From a checkpoint of a small encoder-decoder audio transcriber: decoder width 192, batches of 128.
Rows from block 8 of the audio encoder, named by matrix and row number. Rows with one number belong to one channel. Each number is 128 + 24 x the weight over its row's rms, rounded and kept within 0 to 255. All counts start at 0. After the name is the row's rms in percent of the matrix's.
# convs0: first width-11 conv (encoder.blocks.8.convs.0.weight, 128x128x11), inputs 26-51, a 11 kernel for each
# convs1: second width-11 conv (encoder.blocks.8.convs.1.weight, 128x128x11, transposed), outputs 26-51, a 11 kernel for each
convs0.68 103 [153 163 165 123  90  89 112 131 131  84  67 128 128 133 156 163 149 110  81  89 118 108 147 143 124 129 128 113  95 106 102 105 123 144 146 152 165 180 195 182 154 166 180 166 138 141 136 138 127  82  78  99 119 125 125 104 113 117 130 118 116 108 113 139 149 135 150 155 157 160 156 145 133 127 125 124 122 130 118 118 147 149 139 114 120 154 143 135 100 102 112 128 135 140 146 136 122 118 123 137 156 164 143 107 112 111 113 120 109 122 118 109 119 119  96 109 126 128 113 116 140 189 193 175 163 138  97  75  83  97  91  91 141 143 152 146 123 125 126 127 109 110 120  88 112 135 140 114  99 127 147 142 132 133 121 121 122 126 130 136 139 133 137 135 139 120 121 116 103 112 128 127 103 103 121 132 126 146 135 134 158 166 162 138 117 121 128  97 104  83 116 145 150 112 105 139 183 197 184 179 163 137 130 131 103  53  52  56  60 161 152 135 133 116  90  89 109 117 101 109 148 154 157 153 123 114 114 135 153 146 122 141 129 141 156 136  86  63  78 114 126 118 172 175 175 164 135 114  99  75  62  69  73  94 131 166 170 145  98 101 105 103 114 115 145 143 126 131 120 119 136 145 153 137 119  81  84 127 142 148 151 130 120 127 142 148]
convs0.69 102 [139 142 159 113  90  94  50  53  88 102 111 156 133 116  95 105 108 133 126 101 112 151 100 118 101 118  88  79  82  96 113 104 114 174 141 136 156 142 121 137 143 139 161 173 103  84  89 108 118 103 104  53  58 112 133 140 151 134 165 194 203 168 157 149 133 117 126 118 112 125 134 143 141 138 142 141 148 125 114  92  74  95 106 107 113 133 138  97 139 156 145 139 151 150 161 151 131 137 135 138 131 139 123  63  93 141 164 156 158 125 121 132 134 114 126 139 142 137 143 113  93 115 124 114 141 161 156 141 119 114 137 168  95 116 141 165 189 166 115 105 144 141 119 100 105 109 105  99 110 107 102 115 129 130 144 145 139 135 133 130 128 117 106  98  90 128 110  97  93 123  99 100 112 131 135  98 135 171 162 109  97  92 104  99 112 128 176 127 106 137 136 120 141 167 128  96 111 127 162 156 175 137 128 114 156 141 106 124 103 165 144 132 114 114 135 138 134  98 110 124 115 133 156 144 127 124 105 101 127 158 161 116  96  87 111  79 122 158 131 117  91  93 174 159 147 159 128 104 113 134 148 136 118 123 133 107  88 145 144 134 172 170 144 139 146 126 117  96  90 105 107 111 113 140 145 147 133 154 152 153 149 105  47  41  63  96]
convs0.70 102 [ 86  82 124 150 123 104  98  85 131 165 142 156 148 155 144  90  64  91 138 142 100 105  88  98  80 130 155 174 169 140 116 107 108  97 107 113 115 130 145 150 106  82  92 112 133 133  99  81  57 132 142 104  87  73 149 131 160 167 147 126 109 117 109  94  90  86 109 111 124 127 126 123 114  99  88 105 128 106 104 150 127  93  77  94 128 139 137 106 139 160 170 160 152 138 154 170 162 147 107 128 114 104 109 130 145 117 117 138 129 114 118 130 142 130 107  93 111 114 114  84  76 133 142 140 117  81  83 114 108 112 134 175 119 112 123 146 158 141 112 114  97 142 156 163 159 113 117 131 148 138 103  80  96 169 127 126 123 121 112 108 113 119 122 120 118 118 110 121 120 127 122  83 117 194 164 155 114 107 115 121 110  96 114  99  78  82 103 130 111 110 127 115  94 104 117 137 136 160 114  83 106 108 102 117  84 115 153 136 152 136 118 122 135  94  90 102  95 119 126 144 154 142 147 146 118  97  99  85 108 125 103 142 133 116 100 102 127 144 152 115 102 123 133 116 117 122 108 104 103  91 107 142 157 174 153 144 126 120 121 129 122 132 165 192 134 129 127 143 118  91  85  79 119 164 151 152 138 129 119 120 123 122 134 118  93  99]
convs0.71 100 [107  94 117 175 190 147 139 127 159 173 129 129 127 152 118 119 111 124 134 105  60  97 158 131 132 119 131 152 145 123 120 110 122 144 137 143 114 114  99 103 132 141 107 123 131 140 134  90 137 129 115 118 102 108 118 131 152 158 111 111 140 153 159 156 149 122 158 148 143 141 141 129 106 101  96 103 100 112 114 130  76  60  89  90 127 132 123 117 141 170 165 144 105 103 138 150 149 149 136 114 103 109 143 156 109  89 111 117 113 157 121  70  89  90 120 130 128 119 121 129 140 133 145 136 114 173 176 141 128 116 139 131 133 129 118 138 150 143 146 131 162 161 122 139 139 125  99 144 153 137 109  91 116 103 141 150 152 151 146 143 136 133 140 150 144 115  96 161 147 119  81 105 113  86  44 114 108 114 100  96 129 153 150 140 107 133 136 135 141 143 134 123 108 103 116 121 143 159 100 117 109 101  61  70  92 115 115 123 157 136 122 114 124 168 149 127 128 128 162 187 118 126 144 143 124 111 108 103 109 126 119 142 129 101  82 129 153 150 125  72  88 109 110  88  66 119 110 118 134 142 124 138 126 153 129 141 135 131 131 137 124 127  78  67 147 155 142 142 157 143 122 121 133 140 128 159 171 195 179 131  70 113 150 160 179 176]
convs0.72 102 [ 91 114 139 142 117 106  92  77  69  89  97 100 142 148 141 137 155 153 161 148 149 127  99  97 122 122 115 117 114 113 109 114 123 105 125 149 136 106 106 109 103 138 144 134 118 109 131 149 121  81  95 120 109 100 114 135 117 104 100  75  58  74  91  90  72  63 166 165 163 151 138 125 123 119 117 124 131 166 178 173 145 138 135 131 140 140 128 105 132 137 127 112 103 110 135 156 154 138 110  65  70 108 132 110 103 103 127 135 130 131 120  94  76  88 104 110 114 112 120 127 140 108  90  99 120 138 127 110 112 111 107 105 135 144 160 156 155 136 126 131 126 123 128 144 150 159 157 155 133 107  99 108 123 130 115 114 109 113 116 116 119 117 111 115 124 102 128 138 143 132 136 129 127 144 155 143  78  85 108 112 110 109 103 109 133 142 141 137 126 119 112 110 104 120 134 159 149 147  91 101 139 148 124 119  84  80 114 111 113 133 124 128 115 104  99  99 104 126 139 158 139 150 159 153 126  99  99 104 103 113 122 152 147 147 148 163 158 146 141 142 159 141 126 138 152 144 119  80  71  62  73 106 128 122 126 118 131 152 146 125  98  86 104 118 141 149 150 137 131 121 115 119 122 121 110 135 153 150 125 107  87  78  89  87  58  50]
convs0.73 100 [132 108  96 108 118 121 130 159 161 164 164 176 134 137 137 112 136 163 171 114 119 117  74  57 108 116  90  95  86  68 136 170 162 115 139 165 160 125 113 117 116 107 131 151  99  75  99 101  98 135 162 122 105 124 133 117 116 125 115 103  87  87 127 145 134 138 108 121 143 149 154 151 147 142 142 140 142 131 120 139 129 139 154 144 159 147 126 122  95 106 131 136 140 131 115  94  86 105 118 107 114 188 189 138 128 114 139 143 139 123 171 147 136 147 142 118 123 136 138 145 151  90  82  93 101  99 101 122 146 165 170 178 135 152 147 115 149 168 136 122 130 159 166 125 124 148 105  87  93 106 106 121 143 135 156 153 140 132 133 142 152 168 167 157 153 160 126 130 120 131 135 103 122 142 147 119 120 152 153 138 123 114 105 103 125 162 149 115  99 114 111 114 128 135 150 123  89  78 102 120 113 124 118 107  86 118 155 155 151 123 143 159 154 156 143 120 114 142 139 121 119 142 152 147 139 174 194 192 148 103 104  99  97 127 113 105 119 112  87 114 132 133  15  24  67 103 105  92  80 110 180 179 197 127 142 133 115 146 139 140 161 143 130 126 148 148 144 142 143 156 166 152 122 116 121 125 113 134 153 175 149 124 126 103 104 145]
convs1.68 102 [142 124 157 148 139 136 118 125 145 111  95 188 131  76  59  96 137 108  80  92 123 131  98  86  95 110 129 162 167 146 117 109 113 114 105 114 112  99 116 118 121 124 111 104 155 137 139 130 126 121 140 130 114 136 151 143 155 144 134 144 159 143 120 103  91 109 176 192 197 185 186 175 152 138 119 110  99  90  93 106  99 102 133 158 157 146 150 138 175 159 146 137 137 135 129 151 160 144 147 134 101  83 124 138 131 135 159 203 204 175 111  97  91  95 115 126 122 123 143 153 138 130 131 144 128 125 134 146 123 106 136 162 128 180 181 136 100 104 108 119  88 107 120 100  97 115 121 125 117 143 136 113 133 154  99 107 125 129 132 125 125 121 121 129 128 167 166 139  97  89 119 126 111 102 119 118 138 122 117 132 115  86 106  98 117 101 110  78  98 113 114 122 113 107 129 130 130 130 168 184 183 175 158 151 142 138 130 117  96 129 160 163 177 167 132 106  96 114 109 101 105  84 121 147 169 166 150 130 126 119 118 154 122 116 129 129 129 130 104  91 108 137 186 173 151 141 137 140 151 164 153 137 130 115  90  88 104 114 124 127 144 145 137 119 104 110 122 132 131 133 156 158 145 121 119 131 127 108  78 106 140 134 141 138 121  88]
convs1.69 105 [142 150 149 131  87  87 118 138 156 141 142 101 101 155 179 169 131 136 129 154 156 134 108 124 150 147 122 124 125 147 153 133 147 139 130 114  85  98 107 131 128 139 143 127  91 105 128 108 118 167 139 131 141 148 186 130  95 103 116 130 160 149 151 134 146 171 171 157 136 137 145 142 126 105 103 109 109 147 158 168 144 141 141 132 153 170 136 106 110  98 132 159 147 134 156 136  98  83  93  76 106 180 163 108  88 133 162 175 144 108  90  97 108 131 122 125 142 117 116 133 115 111 144 134 125  84 103 132 112 113 124 160 183 163 155 178 158 142 130 126 135 119 135 118 150 131 122 142 141 117 111 120 145 134 149 122 108 116 121 111 105 113 127 149 176 140 146 128 116 113  87 117 129 101  96  64 120 123 154 127 113 136 162 153 118  97  88 140 144 122  94  97 133 123 151 153 166 128 152 121 118 126 121 143 165 161 150 118 132 137 137 115 109 110 134 147 169 174 160 173 123 108 107 103 145 145 125 127 123 112 136 131 124 148 137 150 142 105  99 164 173 138 123 106 151 161 146 135 118  59  51 105 133 166 145 155 165 136 114  91  88  92 119 156  90 100  72  56 104 138 127 105 111 125 103 147 147 128 108 102 103 113 148 183 185 187]
convs1.70 101 [158 149 104  69 110 112 117 136 142 159 162 124 139 161 154 150 146 125 113  98 105  96 143 115 109 146 152 155 116 111 118 125 136 125 131 116 116 114  91 118 132 132 132 134 173 170 152 141 172 163 157 108  94 139 152 119 118  66 113 128 124 141 145 124 108 122 160 151 143 133 142 137 135 143 138 125 118  92 114 130 158 145 109  99 117 112 122  86 177 162 157 157 155 142 138 127  93 102 120 108 118 143 135 107 112 127 124  91  99 109  95 107 131 131 115 104 147 163 139 135 150 157 145  98 115 118 122 118  89  99 124 124 107 118 147 131 109 102 128 143 160 141 128 116  96  86 119 135 154 136 107 107 129 128 120 143 144 125 106  94 109 130 152 175 194  86  87 132 137  95 101 101  98 122 132 108 113  89  37  74 143 153 132  80  97 151 154 134 108 118 149 160 145 151 142 137 141 105 122 109 128 106 122 129 126 133 143 137 140 142  99 106 126 139 114 138 138 158 155 130  94 121 105 116 100  76  91 114 107 116 120  90 109  90 117 123 124  92 107 128 117 108 112 117 112 141 120 123 112 116 105 119  95 122 130 118 107 130 140 119 120 151 170 144 101  89  99 107 111  83 112 115 112 127  97 152 148 143 139 115 104 132 129 131 135 112]
convs1.71 105 [142 134 132 144 132 147 111 137 155 148 156 147 178 205 166 151 111  92 147 181 149 133 121 137 144 146 158 162 143 107 126 129 134 163 165 148 139 129 122 134 137 124 133 142 141 155 135 148 139 148 133 130 137 136 148  74 107 117  99  86  90 148 133 113 130 142 125 133 135 124 122 132 129 127 136 141 157 113 143 162 187 193 140 117 109 131 141 125 130 118 130 137 145 131 146 142 130 127 159 145 157 165 156 120  99 135 151 120 113 117 133 127 148 180 123  68  91 100 131 126 139 109  92  87 133 147 139 117 113 125 111 132  86 128 165 147 165 155 124 123 114 118 116 113 135 129 125 124 129 118 110 122 159 149 148 171 188 192 179 169 163 170 195 211 209  89  88 126 125  88  99  67 134 166 149 119 140 154 149  99  49  92 115  84 102 133 132 123 134 123 123 113 139 139 130 135 149 168  97 104  92 111  88  85  92 120 113 119 111 135 134 113 127 166 148 132 126 120 120 126  89 106 108 125 135  98  86  97 102 113 148 146 131 121  97 112 142 135 131 144 116 103 112 117 106 129 118 115 127 140 141 155 161 123 133 120 119 133 137 124 127  80  56  91 100 118 152 142 112 136 117 121 126 148 142 128 121 110 133 132 109 127 146 146 165 138]
convs1.72 101 [137 144 126 117 139 129 128 111 113 126 130 142 148 153 162 184 171 165 163 141 120 105 142 156 152 145 129 149 127 119 121 126 127 155 149 139 132 132 132 165 168 149 142 144 122 143 136 129 136 143 138 139 143 139 127 156 125 104 124 157 148 114 112 104  73  90 155 161 159 160 168 173 169 163 163 161 161 106  92  94 101 111 113 129 130 129 122 119 139 133 130 117  89  99 115 124 113 106 107 129 139 160 152 141 147 157 139 122 122 133 134 146 159 162 148 138 153 152 143 144 149 136 126  97 106 106 105 103 104 114 111 110 116 115 113 119 115 105  90 105 143 153 146  86  76  79  99 116 130 133 128 130 119 105 132 128 136 143 142 134 146 145 151 172 195 134 139 125 102  98 111 119 115 124 125 111 156 171 149 135  96  82 100 121 130 129 120 124 137 144 138 153 163 139 126 130 115  97 137 144 123 104 104 126 145 137 138 136 127 126 130 118 128 138 127 131 130 126 140 140 102  87  75  84 101  97  84  77 102 122 126 124 127 117 127 132 128 123 118  91  57  50 130 125 128 133 125 113 103 133 144 137 137 125 125 126 119 116 120  91 108 122 133 153  66  75  95 107  84  67  77  87 106 123 126 135 134 157 152 141 126 129 149 178 171 149]
convs1.73 097 [107 105 112 127 161 138 134 107  85  81 113 116 115 107 131 138 133 172 142 102 106 119 138 111  73  69  90  91  97 117 146 160 141 119 102  87  85  98  93  80  79  92 138 142 141 129 128 134 141 147 138 126 105 129 158 134 126 149 166 143 100  93 128 139 110 102 113 100  96 102 109  98  96 108 113 112 103 173 178 159 130 133 136 142 131 130 116 127 147 170 206 198 164 152 143 120 105 101 108 139 144 151 115 116 161 189 160  88 140 163 140 148 145 141 134 154 166 125  67  76  93  95  82 117 145 143 125 119 138 151 138 131  73  88  92  85 107 124  93  95 100 129 151 132 133 128 128 133 155 125 120 136 106  94 125 117 125 122 107  94  82  89  91  96  86 143 164 162 130 125 122 161 139 112 118 124 166 118 124 148 122 129 129  98 122 125 117 178 149 137 123 121 139 130 137 131 106  84  82  66  54  84 113 115 110 118 119 126 146 135  94 111 117 138 158 153 144 135 134 128 127 125 120 112 130 149 157 153 171 173 170 152 141 175 168 136 142 150 157 187 159 127  89 104 106 128 138 114 127 109 112 128 137 127  88  78  83  92 103  90 104 138 134 117 148 143 134 116 124 160 165 133 130 124 117 110 104 105 103 109 121 119 135 134 127 110]