A small encoder-decoder audio transcriber, trained from scratch.
Model: mfcc input, encoder widths [128, 128, 128, 128], decoder width 192, decoder norm layernorm, decoder activation geglu.
Training: ademamix at rate 0.00065, 16100 steps, batches of 128.
Rows from block 5 of the audio encoder of a small encoder-decoder audio transcriber, named by matrix and row number. Rows with one number belong to one channel. Each number is 128 + 24 x the weight over its row's rms, rounded and kept within 0 to 255. All counts start at 0. Numbers have three digits each.
After each channel's rows are labels from the 100 clips, of 14976, where the channel reaches its highest value: "responds to" is what is common among them. Only what is clearly more common there than usual is listed. The data: short read English sentences (LibriTTS-R). In brackets: how many of the 100.
# convs0: first width-11 conv (encoder.blocks.5.convs.0.weight, 128x128x11, each kernel summed), inputs 0-127
# convs1: second width-11 conv (encoder.blocks.5.convs.1.weight, 128x128x11, transposed, each kernel summed), outputs 0-127

convs0.108:092102166107102141131127146139107109087144130124116069127091130128134052102114168144119129113134111149153112162100115122162121108123082075122129108112126120069101134137141124131158153088158105146100102131112098153113122106103121108153086147177122109147111151139121142125085129124095114113126143112139173125120139110136104182140099128119129105151125115080153142126102120157140150098101
convs1.108:131097129140125147137097128119101166113176137124124069093135126097134080073111109134105101145106126119133112120097103100091125125105082077109101133112126102127117122093137147152140129123140140119165147098111095103134118087135142096124142137068140083109127144129100122107184121115119114124073114138121135150132109147118126097162153139123148111144087063098128136112106129170145131148115
responds to: the word "you" (74)

convs0.49:124085142143106106087106125155147118119073153121152167119106139103102132152149103132123146142110138184110095142096051103145135127123150077105108129072088123108147122122108102149127092123118137141156130088130132126173143144130096120124135128140139116121132150152074079146103122127132124133122138167113128098098125142165105092127114093118130087154114126138134138176092111097151147138124
convs1.49:149104139115107133161113089108160123167108156123113130119090109125100175169136096086142129106092148118128121125143112128123125115138146085157136092112122128121112099100165065146146140106090117189142142102147114115108145137114105103160111162067156137125169096118119170113084127110119150161096125124118132117110091166128118105131136101120121140105148123112085138089132130095099155121143
responds to: the word "have" (30)

convs0.124:130104132069107139124081131134113125137131087125116121086095125114125143107153137136103154104118100133125089143133081115177093131118095104144104087113148086137107141078118116098136138120167078158129133109109118100142120141077154112144136154182099171144126132110131120128112102111082129141122125103126119098125115089135123143138072118102128116137097127092138081117119117143169128080117
convs1.124:138087135115095121115112125111121110108136146123121173083065123069101155116134139108138109155136101123135165110120094103102100122083054091122092091130123120121084115130119160111131126104162163118124104101099105114142126133124118104119105135107134136125088184169126092113134128144144124131091102141121132160145094126151133109155124102123137111135086086104141083130107098129127105131120
responds to: the word "now" (29)

convs0.93:131138098136101113117126075088115106124078113155083146110125136126155147085129051110149120111112093049118120118095132109110119111151094109107102112125098144137108126157169142114087116132082144154122160134132095123092122129131118117104115136127111128099140118137138110123144115093117135087146073131104131133134117107087127105101115099078092115109133120099093141107132146131093116125121
convs1.93:110175135115103109105139118117127122120147110128173130132104109131143102134114130136122137154117118120114137099146108124183169119114149102078110122122136111107114091107159152142093127138094141138125144111119132099141145123142105097110121142163105176124100102141171113158090129129146145090093135135094192165131143121082156127171061085119094121129151118156124144123123110120157115066158
responds to: the word "it" (35); the word "was" (27)

convs0.81:097113173079142123179128140152140136132095094106156106130106180104129086101125113121127146091109103122110106167108121094130115136082081126137119104090130104094114134143114126132137096119150073100132098125129116124094110124143096134081112102101108084132137136156153108105112146131131126119142130129137121147135118110090110161087119145112141120109109069094113132104146132185095120116089
convs1.81:123116136103130106116132126099130108156139132131160148129170170150137126117113137109108147125159087085150125119086117102105096113091166130172112110135130101128115097151114132095162129102133114078121135134138119084105107130105122140084094130063085096155130093145169102142144129109154136124129092144100107133113103104108111116127091108119118108126066135174127102094093130161097128098115
responds to: the word "you" (36)

convs0.34:123138127127116109126088083164127102131075112138138170110112060095075142088156129135111163128104093142080111134153146091101137141124114144174158127119115136146118144111075152105120135103120133129123085135094135159135126139153100122138129102113126137091147151148183131093113103102122100128089134125127113138094153132115165106145136111117126092132121078110090086139128118120130130151096
convs1.34:109130151166166104128165112154170117115125130137145153145101126089106082090123112144114163137116149115138140145113141118144139101128153151145136135093129140130170175110109119168114138154102139133126111157128118161065132129171086121123125166110111118123150155150146136142159085144108076160095134117136119146148140113107161139158121085075101135143116108145075100119159133080098137118111
responds to: the word "is" (26)

convs0.33:106067148132176143121114161156111125109081158137178123118106151147158117123120115120154126123135124134105126132126122131119130100130127082092116098153067129127098114129097128123142150140137089151092124083116124128110111130168076131119092080128104064148158120139109146150119159134122121109133099120118143148124138097151155158148144080070122135113151110121165106099128111115091121111097
convs1.33:137120071120137111123136134135095149154132156150114149093103148132110146111114096168120134122175164137094132148119098096106138126102125108112118084144093116134088092111101125071155125144111161128133130111100120144130134137119124083139132115069114082121150116109125113153154101119123167113120142119172095145139116106121094116167152082123133167120173118137115084120126138172083124106088
responds to: the word "i" (42); the word "think" (29)

convs0.69:137123137146124126084123129119145068137122188112180118146133141131111099149133114131105107119133088146116115137149103104134112136141114144116139059159129099130125126150104104090105093137101084110120060119120139153140086116113108114142075102142138099122141127127057116123098156138133126130131122123128113062120120105125066134082140117150113130079130131134136132138108109107126137127104
convs1.69:144107085138141143065103136115121112107146168121156090121109130127104138161146135152126107123104187128196122141127138104103080125128105106115114144082109074060113118118136125108111136124110132130089124103135134089091086111131117126138104124078103070154108104068129104142130116131097129147122121109135139133153139122164100130129144162126163114130126129103128146104102106121111128140118
responds to: the word "the" (58)

convs0.113:115122083154078096080094109112124122147171113101189146096136129124097129145127111094104145121135132107127117083137093115122117123131136130145134108124119127118148104155114112098157105175143150134164096093108134132130119123120172107102143171196130136120113120123150168142154119154138119133097117146083133116083086140146078106123080108127135131115154135136095151127131091141162090118118
convs1.113:119133126147096121122169100108130101131156162130137132134152116166141115101108145090133129110110101111107144135140119163152131120188202124130154100147111117114158109133153087109131106127111111126106124110141139105143137125094165120132164166146089143131123086120140136125168122155191137160146092170111128153068104115133100120100089102126120167156096140134136176117104105091131129118127
responds to: the word "was" (36)

convs0.104:113144122098152116093099130104116101121109139118168116106098105083095115106137159135113148115089148149121109095111129140149144098102101110142154091128163091151145134127090141117086133130133117086122108118092151126132081160117182121109162114191084133092154139162110108117129095093115087098089140143134094120096149146107120116076154122133107103121110105108137102105125123135143120155115
convs1.104:104115138112112082136146110066136139141147116116152133122108157112102122117159129132099130156145139148119116132107101094123099139094134092099128151091124122145132115097118156108134138130077120075158179128121121112135135097147137112116131151131107131129109124183123076129155129154138108134116124193120120142146103134096115086141135082103102079095083066134118102147146137154153157134098
responds to: the word "you" (48)

convs0.121:100098114152151101095156083102115104118190133126141129147171127107114129094111097124134144102133126107129146101126149112148107122100122141110139107162096096142130106104090163136094133203135121092095111147138124120129099094184134111114129133157104131093115145172105121145141109129102089128122133126110083121107134113093102120149148112132092153094103147153091071126119098129123122100103
convs1.121:095126124133107056094169083125091138109201134154147135096132177137135097136112138108113156117172139122110153067125098119155114115157136127111107118166124136160127157111125155115121125137119145115129144127114130126137150135153113134134125182171136099098129104141162132122149117181146103092133148167114119138101079150095120094157113094126093156131136132143098113142126120129120111123100
responds to: the word "said" (96); the word "she" (48); the word "he" (41)

convs0.118:103107161117104134120140090102146105121112138126155101158147149095129123109136107125114142129113098136093117125110153130132124102131129126096128101116137134121126114106111124110089065204140139099141075107115114093119126104144133123100116123084145110090119144129108116100145151073100154089119133114106114070116093117086084099085165126098117114111102096125110095123135131087102149162140
convs1.118:142076159118144129153131149074100081107118146123128143108100167141118121143096086152090171125149066135127097116102089079144129127086106082091115113111100143132136084132111162081123150137107131131121109135109113149102084132161166151095085126122133149094126102143124117145143128120124124126145141116133119162128120130092099106137111104124104161145107093123111116114167131152099111109130
responds to: the word "the" (60)

convs0.115:112119150096103148101110105110104108132118111178131105108113151112156116076119151113151145101122120104101117109122122118162136136087091119142116108137122075087119107118135138137116134147169141102117145087120098104120149118126127119098169084170100087113126127103143151086091113095147131067103146094138148134131116094107155145105106135087093114140111096119116099130149111133059119128110
convs1.115:120136157109130155124114112094105140099135166138141138128146184104114121133129114149121120163119087109090137082139116099169100139110102099135113097137117103115128087140143194113140144111150154107131135119110097115162123137158146094105172162167124076157126141140151107130113154150168134142122123141101083173097120100149116110141166117080118147136087092131102109131114112122086124152122
responds to: the word "do" (35); the word "to" (32)

convs0.17:102145159133099110117133088165105112138107111148107170125126126104149115089132148098161097127122139161117067109107105117133145136083129131108114178092103097079131098108145135172110132106154120152107157111129102152097138122164091128086141112166147087113142135113109135131125122139162140086101148128150151107127082096138141107148123123135144126186117117130119117183131108140088098121112
convs1.17:128144106139135116080180131153156161176136116098093132099105122122134145132147118092112141132124152134093151119127157125184130138171147152145121078147132101121138108146185143124124118136119104131125167141196140114112130140133123155128124134121115090132157158136135136152068092168147132158177154125127117174119140092141116106151125125140139121137092126147069152133115094107124120094104
responds to: the word "was" (27)

convs0.61:098095137107114134174142175145119145107113132100110049106109111137134059138071141139111121136139136127124124175128128110103104124108096106096120122146131122092104139141105120110127124093128078150111117175102097145128109075105120155153129076141139080132128127149123118124139104112116105133134136081116127145115137120116124167101099129118117123123149133121175105161097129160131127120077
convs1.61:112112110109096128163138145125132154119180114124088081117123138114151154100123097125123073168096122135095133146116121123116135106132155103134095144162092117091127115169109109164150156101106137085148127150169099139129111095107099108141097118096143084129150133144094134151163159098134159108136121141154187123138106109100113090125154150106138128132080136120172113133107135179122138114141
responds to: the word "you" (43)

convs0.51:127123119125123117161109157128103127079120118137126041082101168107114082092089176121101120101168104153105091091087140136156139111125111098111141123126128108091115077122125144117133114147125113122119110086080110134101120116126141146112118115180082092151152085135119136135114071128149106139112135123107129131124118142142110144136091121108129103112128127130171128123123117164133097112119
convs1.51:125128132098125096130140110115114135128180091155147138110098223106134098086109131120114104173154114135111084109143147097158127138096108099111098148096113135124098115132135111118104155129130130084148155104127106109105138094121133134139104168182122096141098111166132127151159103150143127107109129152082124153155099170133118122156111122117127119151084097149148130112125124158124121081127
responds to: the word "you" (43)

convs0.100:072167101128072109164101116110150121127092145105115102142110103135111129138129155152107174114126115143088122142171117110139122170125115134124122097139144124107129106103121165110125075130109117113092064121085090079114113122108126143140149120109100124107122111180131147117138100078149117125109135095125113076141151125086091125095104133128089088108122128116142146108124130115151143131097
convs1.100:146107145145133143097082112125127117079119097150106174115137113126118156140135113155111081148129144156125108186102125091143098123107104121131133111120159126112105109170157149128097130132118159102135064142133092113146122181127167123105149125136073107140131119168150153099142139133120118145152121144144114142155158154104136103159126178148126094146108073128147129141109133156181132145164
responds to: the word "is" (29)

convs0.122:120098091132150114104134157139112114106129158109174130114098140130165167115139064109139102123098075142148124147110101138134122100114111084163135106121099112150110104105106107110103126158154108106135127108133146128137104126118132085142103124128131112153139135102084082108124170124134098160047125162100092160105132082161152163163116125101129137123130115110135122114114088129098138107135
convs1.122:130148075083153094141138118103105105118154126141149134135128123116152133107120096085110112144121131139140129109086134148123149087096086135112118097124096130177140171087109088156108114173148151132144122094121122138073140122148135120113127129098154091134135155139141092116155116110123105155099107118123115140151114089116128117131120097110112136131172109131086077080146104091073117129090
responds to: the word "is" (25)

convs0.0:140100129114106110095116110135145135114153143126149112127136145128139096157118102097134163118122135158136138119102069150167137099156129127114108096140094119094130077100099076139149088107097106105102097076154105096114121124062185110095095146146119167126131098138070150125123121148093146153112129118124116124098106134113085137093108116119140130145140146165113160145119119154133121108138
convs1.0:108121134106137066069150152119097173108182118110106115118140139122136127116121119128115151141160163115089160102137128115145112151149137112108110109151114102116129156136094121117169103133105106121130181106144123124122131133069142115108115195172106125126113144121134131130125118170155088117136116148145126195128093121094137102142109099111109118118098103118165084095107112124112093113111
responds to: the word "and" (26)

convs0.59:124118151086117113179138153147106111110102087130080116117112137127174097095159156144123165076145101120142133121107096081167122158134075101116124121159118101127096103124129152139127147157172083122109083132124098076100125104138100126126134116116126128144162125133115119110126135129125109109108127101093121124132143088106106145143102102088078142096128115103132106128125119158076145117100
convs1.59:095122123064121145125132132094111128142129152162166134126130170115155147143095116140098136129134090126145135102112096107144102136069117081091146122123106106158073103129111167124109133116173143089132132120138103100121111111123134106100173138132118116137135121179163144125146148132146136107148138151082113163098113096106104106143097114112078099104090130123116145116118098126120144107066
responds to: the word "to" (40)

convs0.7:134113107129112090100141084100117097092156101158090162134141085108133157088145103095126151122104090109164135099118121117111124112147111118125111118148092113156107117156084095110097097164114115138092089122121116122104149126099169075116080144098131147124119092145131124117128134112128096101101136109105100114098121116119082109148126092105090129108098112124087125117075109118148134111108
convs1.7:136139125092114111134143114124129111151150101118182123141114142117150081156138146122127148143145109116154136109167127107187110129131149123122102140118126141113105141105114141135103125171124127152097159120158147128141147109099131114158152182179133105107111126144158123149088131160143131118110135120115186171111106142097139129182066072114062131095098142139091144141116123116139116088142
responds to: the word "said" (56)

convs0.98:128143153126129136142147130148148154138116114124134099123091191110114087113102134150130127111128114166118116070102106122163169118115123123125134107089144111086138087104129101145165109158169113101131156105126123102124152101144101150110136149155110077128135136118102134098105133153155143174105140186121136147124101133163120142123148152115158110205113089115126129145166101176130128139145
convs1.98:067132106144158140092126111145146146135138115127112071093115158140119153100115082091129085118120163146074135124096126114135125103114116151168141106120104124077157116146129159129147140124106152119110145144124099118110135150145099160128086051103129085145162157145117128151146130111097155132158118123120117117118084105133126138137137120124155114143077121115168115132118097107089147153157
responds to: the word "you" (41)

convs0.40:088134127127098120095103079117159077107122113137117129138130159092141143088145154091125094121108113116100105113124117145127114122107106136110116117117138139132092128109106109126094057126133142136116102099081108121103098111060147095134081121155114136121121103120125120098098139127110124086095113082127091115143132116120081102133125125094127103133107072068129125147082142121140123110121
convs1.40:171135112111127127097170129075141174149160122147132123131130130122132109136099134131143143134102121086129145130171152107159121130127148113129134167096106136123124170087123152134099150166114110128098171089169116109139143108100134128150144161125103115145108108141119125130085136158139130109127095122126180156127145115078125165184101115074120132072119066151107136094115120135131126108147
responds to: the word "is" (30)

convs0.75:123103127116126133090098105115113114120127109119144140095118147118142121123129096110143119114110121096100091100124108162155145127146113105095134088143084100149112121120114096128086091142097134127116138072130052118098093124145158130097118126155096138093139132127143128126117112136093149103129111093122115096116126104044124128076129080082123107141127130120112104122123086140070107127140
convs1.75:112130142108113098104152107089105131119152123142148145085123183126120103124120126118132181135167138118108127098131116112159127145127140094063098113122077098144124121098146136109120124148101118125118165104125115107136139120138126111126103176169102138103128127159155090150124126161167085117118119168099115151112079115079125127163084066085100106121112122148120126131129106119130089106140
responds to: the word "said" (48)

convs0.94:138148164114152127171139109148118126089118134160106093126104114115151084105143144136117131069113148156107142100089144085135172112137122111104122128136135115117127102120136136140106184110099128079054131158146109102065162116141099119092117110138134120138176131099115132114096142108147133141103170157121115194150122126101150119149140128107129146159125121146106099109133149141103142129128
convs1.94:098139154130145126099119155143124153096105135120112113106100125111157158115135087101112128101110184145111104129137135123136154143109101116149130140095155125110127110140106081157158138140077169122129127134098127105079135134110107125090083062081092100125175145123101129115137104110110171140160122115132078163155117134125138108100122126131168125164126108131140083113123123084094156129106
responds to: the word "was" (39); the word "of" (25)